Weights of a small encoder-decoder audio transcriber.
Model: encoder widths [128], decoder norm layernorm.
Data: trained on read English sentences (LibriTTS-R), 15625 training examples, 54.1 epochs.
Rows from block 4 of the text decoder, named by matrix and row number. Rows with one number belong to one neuron. Each number is 128 + 32 x the weight over its row's rms, rounded and kept within 0 to 255. All counts start at 0. Numbers have three digits each. After the name is the row's rms in percent of the matrix's.
# fc1: MLP up (decoder.blocks.4.mlp.fc1.weight, 384x128), inputs 0-63
# fc2: MLP down (decoder.blocks.4.mlp.fc2.weight, 128x384, transposed), outputs 0-63
fc1.238 107:061140144088091106076147168162177142096133148097106165170123116118182137140121118139150191096166229111152114141164154108131166159129168151127077114110122104155143116088178090071131137125151109
fc1.239 096:130122100046105178089149105112055149126128124164105094128155151162135170103147147118106135141110126178153066119118126088149130140106151090091154168142213154123099140118131088163142155187161096
fc1.240 103:124111109102170072130122125135155164112127095087156169127154103124168097136132065088091173120117169164128110086191112154122189120139221152092085153197137192094112111116096117154113198143127135
fc1.241 088:112103146080121042155146145066210141105107059100115147143119136107162061115094123151113105143167131106135133166114177137067075177187130113098121159202168136100115119151149083144124103129113100
fc1.242 099:134102144126097195108095148097149099021169132143168095093109098145129089170099149101143131116052148164117066070092153133167127093163203141132138131115116156114101149105160113148118106114139115
fc1.243 101:152087118145112091147128194065121112081149143142114139073128135142153139160182149128135123113127094081124140120146178164120142156101115126099080140128115117181122126105080125158141125130132133
fc1.244 101:100122095098172140150067190143174098110097101138156064168095127121187108139123178150119174165073106125151139094132124145154099148120122123111104149116146205171144108140105085174124147124118115
fc1.245 097:162151145112173103144112137090125151098135096087134090180097127139097078106106168123178112104104063110085143115103141073199132129088149119122121108112106152132163112049100136156149198180123103
fc1.246 095:185145132084103153151135109129116094142153078121172163105082167104141083072131161162119142168132130080134162183129114168142087121147101088100172147144110151127110163085168141174164163125137103
fc1.247 105:152103105094121089137108112112120171104123141195110165142096017115138103184129165091100142057093113109117149053135158144138150088085059096105165082190144123133155185097139142105138114147107095
fc1.248 095:137133116119087146178128138185111089130154100089125150128139116119214121082156110114165146131077154118090150126174208147130131071167104134134159153102127108125145087152206171131158124076032087
fc1.249 102:114149165117147096195107092100119103143197089084173164082065126156100152122123055097141093101123122183112162090168187144099153132172099111141066153141162130108109128130095148093112099169095067
fc1.250 103:040144134137122125184130128116083068115056139136101168179152162136132144109087120117123146148092105114178135139162120155164168111037114135095147140139164113118136062124145108162173177102073099
fc1.251 107:135137116156148181078156090110104134095214141048145183149082101168133096106134124139091101108143108129096101117213170182135125144135149153159114072163154131150146116156119082137136133173162107
fc1.252 101:125165083133135140122128118159120098131115059097121180133191120099086123142100101084148170117114135119115134085160167150135093173136170069072133171081153140137116129142193071173160134137140149
fc1.253 101:043096133095110062110127134150156112171118126081148146114113125168056131161098052112131168084125107064073094148083182138100104155203137102094135089144127123117133136126156081119110093128145169
fc1.254 094:130149069123161173079130098113073111048134158171068142141111125116135133121139148053122136185155106151094127118086160135138054144144144135119136117079156114148203080100138107134143113073124117
fc1.255 100:111109160136113132114146169149048174114131098070107148145174128139095092107102149119163103132173098172109139129155088180107128141143177075137080094124077074171121160120133084114120202152097093
fc1.256 097:074186091150159105153151129116122133143128114136139177153115179160062081095138125149151138103060110190125130129188122133069097182138150169142076087141126113134162118132140043165137193065126093
fc1.257 100:207096157157134116140176117138129161088110149055159148148135067114200184132125126166106153179102149131124121088124114124146138130088144125113144117101096170138145141201172112169094134186109138
fc1.258 100:098075099130093124108149143134127113095140101108097095133102140134163120174078125041050086098084136142169121145162153103128142102084105168148118127096107149121158107165178077077116122097131154
fc1.259 107:125064148126114142152110129158154129117121107130146094140148162146104130204152139114165131175170091099096118063092116172073124199147134126077124088168148145176131120176174188183138115109145112
fc1.260 095:126135077108107161083148077178063164102154090119186146120115088151172128159129110155125121091139163141120138094083136102124150111110126119162119126156080098167179119186141130155116173146109123
fc1.261 102:076082041121169104161133163105106123082082127104162200124163123161143134109091156121135155162127108110075145116115098125139071140070207119144123129160132190158139160164126144159071131116127130
fc1.262 097:102072153115101112108094131110093096141079076110124077123088079208129178168144124141141134099115164116081126136095170119105109160125115089094133061110166072112200121146107134079133085167147129
fc1.263 092:155188128125180149108136137092120153122208138153080128156123133178149088141096103106135135096125089136162133097139148128126149115086182139170087079108112151058114110080128096127118048115142124
fc1.264 100:105157102133142167107165161127123177153111087107117109103148091138146149093080102123109190110131059159096170085081133084091156169105174120088165091159147124150139185167092103159142088167123118
fc1.265 101:150109121124112084102148155123114172135090111120101094116092144115121129185171100174113171100092106158137194172140124126158119132171117146074147185126172156129118089130152114174155105112166175
fc1.266 099:112095089136183129116133142104154203135074094111161159151135150100152138145141061060096113152147101096078140183090103073077069086119159162174129116171092130154062121112144051068080150127093151
fc1.267 100:111110119084100119100125117127135076143120124090099135130090158096138119142192083061116090091125165116081174094084177105146138083147128130115127132202132099075170080104088105140144208128100087
fc1.268 107:117088150085192104182090138105111110055116131133197119020154158046100116118116152091109153079107173156111131167106146132133132117127138099141145159116111108135131108114145079100112131137115072
fc1.269 097:129124102100117131163117207112058142157136108102173134111098084116114178107116163163128160197114091081123151077107142141157130121120151092095124127118140073104168098096109146113111099157146153
fc1.270 097:155119151166108088080160173135131156087165126144168146100123116107158133130124122141104148122116169141165111117086136103138110139188143073147193116098119135131105092066096094103189108136140124
fc1.271 106:136073112102148067042116161179179113165137081147103136109117097173163145130096127166164170144150098169109090047130133091096140146151154122160190168114124125077130178087122133157169129152093169
fc1.272 095:140118121118129153086175119160178115118166181041118130105154121114154112089037104166083096099102128123129101151108097156141098108143108150167164146120101180145183179159154153152049122095138130
fc1.273 105:114113186127107201155149134102109137117126161112134177122170123121172170106174112156136113129112129114178157130133131143099116128125100156124152163185162149136095083175142199168074155135169113
fc1.274 102:148157170078121115097147160127156089070126179111062134159118159101162145169174152147110131128176157131106134113098149128051156128080132095105104151116158140088183134117115087073097154144120167
fc1.275 100:132126158129152127151122085144146190129081123114103097130061147113185099086092168164115107114133093188092164108163133161144126176106166069138213157138187053078087109139156128181144109156075125
fc1.276 094:192143143084162142141089137077151126090175144048076129104097122091133122175087116129156121117141076106113095071121193064164153138150127171109161162165139153129143150099154187121135188111085140
fc1.277 107:114103092155199131115130126148140139084110073121140062093132113109134188107119146086135185169106091145164202115083082122126139131103092155133130164116143133083151197111185078105140145137113142
fc1.278 102:094165152135141171206123116094113120127131056175116166184195109136160071081139157111137163059115105162158150106078159118131142109118124124135198156103138147180174125144142138080148090043122058
fc1.279 097:108186156084166124138135180180206130165079116106124062114138153138159162148115104165150144165142166114096184152150091155122089156143178125093121043111141120158101099138157125147086142218091134
fc1.280 113:153136153127200068114187051079166152204156097115145127146148116071081081149123117119124131129111052152101128141125136097073157127102125127088102162108130121052143155115114103156144101126073135
fc1.281 103:157063147114125112136152148132104139127157065043135104132123180106124140117113161168140153114111105127172150168120147162108142117129129131128148112143100137122172142120172073030052175176128083
fc1.282 100:090102091076125147103158131139117127107153130094177098133175131106164183183154129133129116098059100104141150162138161105128135142151164149058176097167129176109121068112146093166163126065170144
fc1.283 104:106059133158115101128191106143184037170169094131116156117105130113080125116114144137123143082120103099124102142106134164146147106162082090136124097096171125070152122099106167108178146158140132
fc1.284 095:132122120118108136157115181126094124117148189114085094113115096130142180143116086127115127131149147113154102113131082179135165115177174110074080166191157152123135130151172087174124154126152131
fc1.285 094:045121112123089113162172152148121109102154141120112129144161130153183144101094129154099077129079137150138123154126170161161077081139169106146086134204145124174154157112101112110104152133088184
fc1.286 106:112127109100136093131134081151139128138127088118204094131113116117189168088119091133179169164039127073106142121118162166133090117156137136043111144103110101150116106171113100125105152147028146
fc1.287 089:138101066163105119092117127089118130135126144055180133162101156042162148144157104170133057054107110145140105107164161072095154104171140133181138091142121089084106137092171092086142102123136114
fc1.288 104:101162110168144080154149082144106115065175118088109082138138107074146132115144131120128104169114144192130112089142112198150186158178079203091134130144119098134118180129163119120137116136108162
fc1.289 099:129099090107110153156170121133117078136179062053112110108096114109109099082063087147092105099078134170092151129157121182080152143116063172207162144120137117079076113164138143143094177120146174
fc1.290 096:203101090142142124108088113085136145102166097133089109082128151153130154163115189080175098093067123152090135145171099058134167144125155197095133144120118148147130085115164093104114133120102143
fc1.291 102:115166145105126176090096136124161176150166064127151125104100117133122185177129114084100085172062107131153107091128137127080172115138114094145099138130143094157153110136128095120140165136149130
fc1.292 106:126122096136161117185117155111117104121141111151153145058108109113076132121106167136112163137063109162116130121159175156148174192157136146135121133107152155106171111127153105170105206138122136
fc1.293 096:140099062126087093175075134126116077117127098113196106083125113064141134080125100177143100132072121121150052117148129101162086161114081048152131139139152100119070167107144143127104169146080151
fc1.294 101:114188096112162116062165120116121189105125099115184148147154181129145089127107158171125111148111086104176121154078164169169184185122143111070176139180158136146167140124155115144159168146187154
fc1.295 104:084121078148143141132124075148140123147109154139134072097165085126150160159116135104073176140163117119140135101109211155106142144190082114131164155192060145155153118168181160136156138122106053
fc1.296 101:023156148109130118101105088085149128129106146102147074158182150116137156158134106105168099153073169166129121118158094141121117178087098176138146101094140172188158142132124064134090151116111173
fc1.297 100:104156110145135099080094097126088125090149122139130155130066115110138100144142058039102156057160114112182130154085186110088127126203156127111149130143108176121162160056063141093118114111138077
fc1.298 105:102154148119167131151174131131081132121090111145180134156139100138149127071096124107061125135162088095138154091153087178177114181122099153164062144103140149147153151127076112145180076110104100
fc1.299 098:095171110125197135150132129110156123101122106112125127109113108131131087048147124166134123158130145144136174096097111099088109097131098119154047151122123145102130187071157136164138136158095136
fc1.300 093:126119081114104116136116142078096173090115101180199141145106126107115103121099112124127127150111068160101196134109160101155100138200155128136124153167187138131168085176137051136096158104141169
fc1.301 091:066130114150086172108114075131117074160168135156072150111141134113142196144172069145089180150070093180118112052122105096109125176144120102105066125135108148141094165144155149177100106165109162
fc1.302 100:135198126160101121074178121106148148108114044095164126136116126096206127105095133141148176088151100141067151139103172073133116129112112122133058086082134078127126133159143141057164160196133099
fc1.303 098:108093170113144184160066106184121096139149109142101126164187101110142100186131102109074129107134139097105130143098180109102125051129137142161170089102124152147139151172161114118088152147084162
fc1.304 101:117092200084080129124137205111158136173119111074142127130027107171162067120112147162154182144119132097088105137121201171118136156156123116176131130117173053137158164095111114151109068123084100
fc1.305 093:108152085115149128131102129105131138055093102094147114056117108158147132154144120051099098121124116155151103207105100106134107079074107074156072101139112150132109179129163091197071117139139155
fc1.306 100:128161142120160100099125150128104164074139149150109113119110118158146101143128095112106109123188076132136116062129123141152168177122158113093116167110115117152080156186139133171110152108075096
fc1.307 099:135108158102133065159142127164111187062158132103078142126165191084144169071121177130140103183084116183104134113150125083075133180100102171194133165117110128091126192137104087144150138150169139
fc1.308 097:144155116161122166104178109138091156106124090097144125108157205109143044097123171160156105141124094167137139063142123120194165119185081099116102122127136092150131095118146187100122120153131163
fc1.309 093:162116076177175178125136082143104151086087130130159136112157147178177178167142157108141158172122133135085108097173143107112127130098110157104124132106049144122137124129154108100119123138110126
fc1.310 101:164152144077149116177068110110130121161129143104132183136113148162152151133147126073130108126123081139154170117114093103064089132145150201099156101093166093156137088055164170152085137068105141
fc1.311 091:123107124081153090085140143155108096072157160091165129153166141172162131084103181150124113096140127129123142171134158096146141184103091133131154188206129095117128102169197095098114089137105095
fc1.312 097:162137176111133134091136174101145078103135143168098099137126144096179187147178109116100133193110084159096130093127074078115105162108118108136182155155107073146089070088157179099157137152099175
fc1.313 100:111165097103124121129150075131123148130115067123171205112109126127128116136157082138100192164030113079129170119139060138098171117089096111154162076130157082159149165126148142138164113178140163
fc1.314 099:192150077116130116200208150136094116097144133167183157158087146128089151186123132148090069141192116173071111093165139118096150092090148110135130102180144102149103116137113154155093102147095154
fc1.315 097:084111110128165156080084124151106106161150038070135107144140139092164185142108104140093114103056148134104096135120107144111132096129141057113150131181121154139094135136108053172136103144121124
fc1.316 104:142092190107126120071123129080084172119159092171111121079175104139191110131088175129135165135144126184157162161134140110174191100200128166143115176144040190177143180110130131129154166120140157
fc1.317 095:056118099091160104142164106117115150137059077100123117156123116130156150081080119149141141032141144144096171154121093102123193095128166092122098157178178081106141116161118160104113101107093131
fc1.318 106:113162139166136098151101142133149144130094167167152158160106155103085099163148127097107073135177065103122080156104129118124144133145116150189117134094074081144152119129189140119189191138112163
fc1.319 097:121121120082140153121120171142057195070072119070098142147117125146120115230119141116098174098141131162121096119098129125143098142144107092118133167073131103071144101126110139091161123127141140
fc1.320 098:135129174129113160138144083146154144099194167188121169142181129119109138156097132143155150147103151170102109087044133094082119199119133149072091157147182118116121172123146121197076092172102196
fc1.321 099:139119136161068104097080097056120098166132137105081116085118088124126079089103131126155178162092164107131073132091163170119103170137150104096163146114126160178124142104132111066139133133115110
fc1.322 098:127149129136152149110153080146187087127116132114110101148104119068166125117148133104059112159133147096139170106122093133153117138110144070105149127076190163171145110119110141161152154091165099
fc1.323 102:194114099079155092107123163088112105099157127104118119151070105151114091149126163128147159134105100121145190155150147190139186154072091123141094111113134115141214123099098165106084174132147123
fc1.324 101:127149091066139114067120129134106122176125113152156148159126154157129115153141144063078083160100037108125124126105096111185167132079138094134146142131148098151108166088099090127149126136178135
fc1.325 094:114167142076122125127044120099145171093097114124134112116136126110131140151169151134047169112099128152126140173127118105109110117154089165132115162128161153115147131093100119088058111150153121
fc1.326 100:138127106065070145088161147108139088112173070093153141111115124145113075152166101130147103113164130136167149186104182083093162151121113150148130166116092100149136118167144122232097159147129092
fc1.327 101:132056146073170134112132098126206040125160079141134082174077125121083121109107142124096134149161119133088159068089080127170126106196178114183088129125106159162137122203169116162173147128133142
fc1.328 102:150095082141110123124101139105117099128099142140118120082144134104143126135114124138110095145144123095055082118102148122143168108097095097118128087114071085142102120085106156114142121150109078
fc1.329 095:173147165112104128145150099121147150137164091078152129071164136151169104148162101124072138106182069147166148104108175145206142120145129103089121155170148186166137110093115119154135154150100096
fc1.330 103:168084155109160180132164073132142133131108133161166150158119124172077090069159170060145085106118130190149163151134124088069147185167124099124143165105055084123125155166119153137147142160085170
fc1.331 106:135134127132205137116145144093199060126169142119137136146148121097099121176123168084112174097088121126125128096099140104162133157129130077138095144170165149044121094115097142085088144089064137
fc1.332 104:159136095081081076107142100121132159160114101160091086172080139152157161091110118149109096167136121119159126121134142083175137160119092076161153157084091155148153154088115058091122098122146106
fc1.333 094:104146082186165152111092130084131108090193177141164139108053130144137121193111132073097104143171119140114150113092119159094158172115087103130175149140053094076177101106154135129123079137071129
fc1.334 098:131122058093106138062173156147125118057148142185129126160110168131129117142109139135164101065118123118092141105170134096122110150127094135100098118091088114162121190183141126117156076106082064
fc2.238 100:112117119085140097111139114131118152134103109156179154065124151187116091171154122148081106142029117192100141139106159132102119124142155183112148140136076183139100145123048122141119142143127101
fc2.239 102:091124080165073121101136173110162104130135140099105164193130119109069117100094100199115101067049119147158168150187125180147122123129129122135108095098095090119096099168132185109069128117119136
fc2.240 107:097172129142090149167107164102180098112167092108090124172076099148152147043149109183189098110144109126134121159078138124166174133133087130106147126151182077174132120084226126068178147143176123
fc2.241 091:088161153158118080181148117184050136114131145102152132170163135164095127156139166135109120210049086171151098138122123106171141128125169037114124095110143125093120100075108106111162156118131142
fc2.242 103:175157141094083114156168130131102140137076110130135143119135147130115138075145096110154102135142154126120153102182113175097093172143070121096153126075107113162130091106139115086097193086118134
fc2.243 106:101133059088105088111095120129155164089101099094110108101108067120089132144150125143062165130052127143130137095123098187160048098192147170167147154117114104109190144177198141116121155119084107
fc2.244 098:108088163161115149082152106093080180160112141094147088092123110173124100123120121137129136131127112092086153231138112103100179149154144145087082042194119150133108134118099184117102092140116157
fc2.245 100:119099117173087125157014082141136111151101124161102150106140134144125140151111133117122074128090147034131131134073118160140190133105132136128089103118110090117186111138121237178136155116100162
fc2.246 095:132089091138124143063164118159120107120082166196122099144158098197128104139077084048122107121138095160116168149132170140137123100077140149170129123142141121172137113138063103107139025174146086
fc2.247 108:076113135116108134083131149101139111143102117124097170158155175126147136112158184140129124140174101150132124130161180163104196159138181205140135168115089156130151148068101179098090147102152163
fc2.248 096:146061135120183101110134123097124179133144188132075148163187100108117132173176147139187134137086088159100127154072132061105111166056119154163171096118134074162128079046166126111103111144173151
fc2.249 108:143110120162139121102075110096127116109140164148129144094140143162173148147142189167127120144072137108163166117100162094153086166062101106123123075135175085130149158157090147132123155151160194
fc2.250 104:178121098153076127116116096138122149129157101127131098104132145113166082142045144177133091095172137142116116119147118147115060152182108130165135114112110109136123220130178187132127146125236144
fc2.251 104:120157166150096136157185164144093139129097115122145099174112167077142138142140142148176066138140071111112104129116118114138148109116140134155184175137087198127113155131087092128155143149101180
fc2.252 100:070100136172161122141095109143091099132148103159160157097134151102080143153112133182075118088226118111147108118145126110183132135103119163127113116125124120143107088119151111083093099095095165
fc2.253 102:104189151111089163139099098089099178032093151150218196154088112115192137101125107144133087131142126164101126103095131111139102087089097110114097180131118102118151080095113100076122117140084154
fc2.254 091:118135160153161141115121110088148113133141103143092098152135088106112101123060170135128182117108165119170114108122063180150195143121108083097116084140157138043135158128091139108094118181197113
fc2.255 098:166146168087151147149090149172099150047170159135105216182098129107128142102124153167119198128136167101150120089189115159146146104089152155147097168139133143121128128093128170156128154162080158
fc2.256 107:204101121087118142146150118139110197104118120053130085085169146125146065131129133063173119149093151150178163155147091118127159117107117142094117205154177093132145075137118095171148158104121075
fc2.257 099:107174146150148143077125103113122142128135123159116147102132123147133076192138140158076152134154185137159178134149144115159074147145153183079163170168154111148138136052140172139184134100111156
fc2.258 094:139157120084157083135134098124082052137100123168201159139097139116079095087110124137155145125156105179114133097111102081136155128038147119079164106074133106138115124087100123180138139151085110
fc2.259 110:194133099176137138122147147157151092154165070124138157126109081139161159088125146087103100107110122117118115099143087132154091040167146128146108194072113086091174155145110107110132118131090115
fc2.260 096:157119141174129130126147147076165147131174110106111136142140105096102136162152115083067085162123074108137094153055073132050121110146099105094098126092170073103157136151126142107125182123134118
fc2.261 100:148102190125107153103126113101170082157127111122137061120150180127149049166097111090133114143112163099152134048121157109142196081125139100102162165181134128060108118080139128164115176140107152
fc2.262 105:122131078116136120070084080086128129144145199145088130057140123119088100063125152145118095138171097169084122114133088166117141083091076107157137113127101126081056098112182170149157095139134125
fc2.263 093:137112075111158153092138125086107094079066172100098154089130120113058145118102133155113151102180177175093178089155099054160145134112139140109086168089171161152147103173126085191021111174167079
fc2.264 103:180114107133132098207155107096148136099084086154119114097110188125130146152140161133117091128137159145147073118120132156104128112102071156196141126075167160141188047124147153118094120089157155
fc2.265 103:114158129141145131082121073163179089129164115064178111125078171073188121102155151127172113152149155109104106126184152107099167138106168056127095119138156107151145083171197144130108139161112148
fc2.266 095:144130094142114135155099088155176085133145158159201152129149082126126124118077163139105185091170147155081154119179107154171160119095103117156097145103178094090124125123160137086153090155151083
fc2.267 103:139121156151140104117143167176077081075169135109118096163101135141138198140110167091109108161149125120124162060088099151076135212094200139117138123119126138224153103091118155090131077099132119
fc2.268 099:110113139179111175115150145153142144099110139164117110182110171131116127153131120149099100085091146134168121123111122130152044140149092111046188129143107183088072095191157091133143127050098096
fc2.269 097:165135107089193145091127108124198180121108150143083122164135194093124098079119099075076097078166101147110103165153133136068158136170097132117102176143123087117142135135084084154122130137094093
fc2.270 099:167090116131118169164160064137156090153160140073090098150109083166113176192142062107125105147124123049101086132137125086155152136100146156109082094099096156094200140145134146165130178116104152
fc2.271 109:117121106109109142153127130143107172114075182184083154096133204157123103158114132099123136155108191129112163177086148184149116149071134156107034103126134149178106096185123094098129131137159139
fc2.272 094:114097150148118169181148090123117126096141138122062080099158128093147107132109099103091121143138115166156136105118096112120098095051147139117069117134242120123126121132129135126127118159098149
fc2.273 103:127146184095115137159116119194096145142165132182098133119137103163098146128126177124144177136105106145111093140096110153142147155167118164195139092126141099109127143143158106075154056123129150
fc2.274 105:125076137140085107163135129163142110156095136132146113116185108095120083134131117142074141133084127161121160112104126187182187125184110055174205101064144109106087115148143178166138066145179071
fc2.275 102:115129106100125152095096093218142132084204098062126169141119127129103128121159122104164102093100164059172128124114173139172186135182105114135107108157098169184104157145075148049097155121165112
fc2.276 095:098127162126078212107136149180126149146033088109141088149108114148094134138139082094141083186129141125093120117132121089089067163096164148151142076091117101181159157093130151145045169135119112
fc2.277 109:178138123105106134090125096119085144102098073140171121100156170094160121174085108155104114095116105050117105180110124122126171105132167139131108140086090112203116137131131122166129166139077187
fc2.278 096:129117043155156092128138111139123097121116166081149130119111122111162158089196126091111171123112098163137136164196120120083105154108155139127164118087119175145133069086091143110132154151182111
fc2.279 096:093146127183018172059106057129089127140122141159128098155173113163136116158140176148139189125153115185134131162121157120106141123069049130125194179131142112137144141090111121143077114103131102
fc2.280 109:150124166154127157145085172111120115195112092159220075103132088126176146155142150155095099145101129108117150059118078177103121175143155138084144108117166143109085138126082093101117188066127066
fc2.281 102:136152148141163191138148137104153149185106200152089144156157140157144193108103088141099106104194111146144097140108146120152090126115122129108147113111140115165133120173089111169117110098150124
fc2.282 104:085083150173133169136097105094099097119093106103105168090122069106063084118105137111128128106106177126126133141100142103115088130139137115134100126107109103128108172093044112126036140164147153
fc2.283 106:110148120083132117129132108128114120117139088113107149153189116123152040082143058119172125141127179142096086110113103131058105142047085121126121164132126141123107170091158114182159132138110123
fc2.284 090:108097078145193104107134138167144120126058122154159155176174144153136102181172166160169155129134112172083188110153118148139181074054127079124122069109098120160107171115154097071158081160165126
fc2.285 096:186187076126136136158139051071121133108096129128078191080139161096109138110174122125132109085211125170110158160162076069093143085132142096134105135122082134080107092134099074105122105123120077
fc2.286 094:123130066139096148136160157080098106156088113086119141139149127138097165162130160111148128111120121143175125123176045135123138173096081153187150087155120184133138125054130128079140126110175148
fc2.287 097:156176141140154111114148121123140135075084081222118094126075124116064132173139157083141118143136136113139116171181079135174102127125167141117081115126155140216143137152100147186162099113118116
fc2.288 099:166075132101117152093122122074120187144064156116144073081163144130170089112081125110122110088147071164155097122079192068114140109122146086165090139131188099125188086202097161081116165136159083
fc2.289 101:089146122141117105177115111144152154110142172178164162117156128153148152140114151138113220086139115047207160136122155079117138111133115116139135108128127158142142141076096162120086086144129090
fc2.290 098:123165161139087153170134134138083144108125137150123134185152146156155128129111119105104160120169076161083107084088111099168166202105075104111179136197169099169134163085100140152163094105142134
fc2.291 092:135085125136067143131123108139107106093111075139031111080134125103098103047148164157120169112214128119113154169146117138087133146122092159150159128124143174124157165137156152160164123132128127
fc2.292 107:092130156119093134117114089158154141144116187157106148157115173104144110165089105111158067165093084129106194112117197116105144128078075110155180093116119115186091139147126154140145121130161117
fc2.293 090:129091140114050127108131140098102169128106134139062126108173186156143124144098169130096133103180095166123176118148072121151088042195090121123159120122116157104161192131117168178180130142101104
fc2.294 105:111096187072147112129115086039109123086126128136097107065110114129046139140136158153151197098105116110116148154154080149138105190127111130140057130075100128116071090148113124109163077119110143
fc2.295 106:125172135172179112120156126142115132151081163082150170109152100140132135058134174142133126123101088176136125063189105130132143125112136126131074143133152151076141104041144142181174093152084156
fc2.296 110:147102148089096153103140091149180139157142112127121134137092139070091158122103149117055078185059174130118105121101128093145090152184117151122140167101143084081084104109126114117133142115127167
fc2.297 091:140117109157140133124069115156151122178151100086144108125141121177170134152098184149104127093163152105103086145172131093123147132146116119087109150153108088142124106183213117147142101127079167
fc2.298 108:179154111099156163142129072098147118194131184131131149156123136116083107191119148194135161135116151175110123170111095094173146116113142037204163170162145105190113094109177149119169126148182174
fc2.299 104:134169124138129070160112142106147121102087108126105081156145114132177059151143120108142163142182130097174100102178142115161152189107121111107149218154165145144081145074174148128099119103089121
fc2.300 094:086099138115135139090147091101102106117134110103106154107122094133097191103120156146121126081138129147104143087130111185127173064137183126126150087106104101134160115140149110122154126127086142
fc2.301 086:148156164161151123150173162173166147104150122107181123120108124146060076115179165132145108129142101122112126181095090115153198119117134094111182164148129130150163074080157120109155185160120130
fc2.302 099:135151151097148103123113155105198134075101128097116137127152080171132145125082136125195152127052160089064152134105146144097118125101167158113108141105165133069196152123084128067087147161140098
fc2.303 102:183147121192141077120100103138146123141165117092163164110074128137133135153187138125069125124096150174136127131208159097079095166148159148172136157137066169162156139051137117158107081127126107
fc2.304 094:147086118135134090112142088137147060121141131146096082112149167051135193127098168166142100124151135182138101084139132106091147109085094151161167087126084156137156123108173091052122123096142122
fc2.305 093:144097076084056173109126161117088104192160116176113136146181155128146126116114140167140103145165159055135119111146171153105132068138149130149152107067044156149108126112136123117104110083063117
fc2.306 103:126104131139123206142138151160134162112217105069146122127205097098082099092156202110153105192089184110149126100187076103135093157108107110127136129104125099169141115114143105150106078139138180
fc2.307 099:128131134158147126085142172156140106197121133157106137151114142068071116134148127166108135042145134166126098130098107129135076091160140133074117145138141138140132066097110150093162131158114151
fc2.308 103:097142102101122116103106184147149135139195115138163148099125057117132131148085146114113096127110071040091114163129160133101108158122136140095180093133151127079102134168108123143175113083158123
fc2.309 097:143121175075114127114087130161133095084181156156119166144141113189107096106122105153154064114152109124117187150124093178087151165199170111124170106112151160204136078126167176115128118126098151
fc2.310 094:122124158173139104080107122062110125108164104108142143083069171146098091134119080124098097115121160141137117083080122077129091101134110067171163074129102140079088133153138128125190171177144107
fc2.311 103:124172149162094138148156152152108165122064116102026102174151143192115099143090132152113135140114142123139124146103093103124120098115133142122171080194179123155131172121077158134130148089123137
fc2.312 109:142072125109099130145107171151119121101084095083133134097170140151210075143094112090093061148110153141166136078127231092090133048085152078173119087128153179089099125128084172125131124102157130
fc2.313 095:176123105136112097071107103117167100114091175129137170096111185111146156141114165101154092152178088155135142117162145101144118189119166139104153130147093111091131141127075196158148110084079116
fc2.314 100:124106110120136113115073121107145095111132096160079164085112176144129123107132179091144087098105132037175132101068090159114092197137145095069108137115099119179146102145145132164175140089120109
fc2.315 093:111181122108177127176134156113167100111172125141064133157141100110084102159136151128143129126209097133127174122096114105120169134130207147100144129105132160112125124092176186113141129109154123
fc2.316 102:140143080125163119152118108160199140136123173103127162066083125116100144090098105089133100134109068076096129143181150162107137148096168122111097086182186128088130140046111102095130107165136105
fc2.317 104:176050076099144080184127133151169073117105129069083122102081125043148104154167122087118153132136154056108099083085136112140140139088158185111139127120106154183137150075148158170120165105117112
fc2.318 107:174179158131116165116133167229154138154110147094108098103181162138120132094119159120158157144155172179107134145106076105134138074109090137167149146148164127120136156118098092117095167117146135
fc2.319 095:117168065124164098163220078152144084222143124097062087093108177144135141125183088111130086117131079114079143177151136165116110096154143165144169110169140138122133098159182114183071161102147131
fc2.320 097:141141056118120066123142104113157126143149115083219179162147143090161174123138125146129156080189171107112103195196152156128116067126117154159076120098125109185162121106112095128155136110170152
fc2.321 094:090166156071088174166103111147180120144112142121103204138084116163140048146116134108082108053172105085139196157096134134084085135066173118106077181126125092048141083104140110160144107127101180
fc2.322 093:084129138136077107087166178116145119108149133114143124102141132174096174118135109161137165118118082083176100169120124171117151155144109156081090138129086173100090119146146100126163137176126115
fc2.323 100:122153156116104163126123089128129138091101096163146158151139086088142143114144104126183092115170097133089065133141117165147082127206152177098143160129112169085121105171186073118070063158070161
fc2.324 106:138145143073137119147124149113149175150163088126135125139116093120106115154167123155204155183112073166081075119102118131117141100123106181144119112142158113095117128128118192101127083119140108
fc2.325 093:121165120166105107109125132145139082130142119138144105125153073059219081095139082080102143105169122171063097125105138095140134077112143059117133126101127077141096168170150103112105146094156050
fc2.326 100:099084103158150098114109155098154205095128093111134057115161078080106119128149113111122167176133119124064090140113102131124149084170109114135171152156113181134075097093134147119160129097151129
fc2.327 112:109208174083122125098119164113160183103100101092094109186096127135144147113158158188189130101155186126154134184133102077137114131158131173113162072143153124120146171122152080105157092104144090
fc2.328 093:127124133121111117111129140136164105097185083097141142161094156113138101161149166124147137035138159122112129152218126056130144149138133099124113119151122110140089093171143076184105089078097172
fc2.329 097:139062076143192146132141147134127131135104138152210100162128117127097152141127164162090166061157133108150091098122059104156139100021130148138133155165190106129111119161132060103096135141153089
fc2.330 105:101166074140158133107084128171101111059112111115155075104162085099145192167115127151146157142090138076153096166118100190167158124102109119078117102124127078117188106091159127048164084154120090
fc2.331 095:094160107128066124175088134157102079166164132135136143106074163138082192149162095183214150170151117125151116093175134171103152099194056088053131134135114177152114115163135125156135151152132145
fc2.332 101:146205100147110065162092120164067105109108132146150116134089103185059134118085134099073076106115097085123149065109135118135097141115142155084135119158150127123161111100127071068151122067122111
fc2.333 099:097200081086133108166102148136090124139054120110128144147126081092126118139096095091153192113076173095141106110133116141120096116173136137175134110150140122109073145076141148120125135119113175
fc2.334 094:128116187163082129128098092134104112152169180107132109115148148219097144147131108179144146133127097114177086145133130153150146108103112105155145153079156171108120091161147119088191138103163112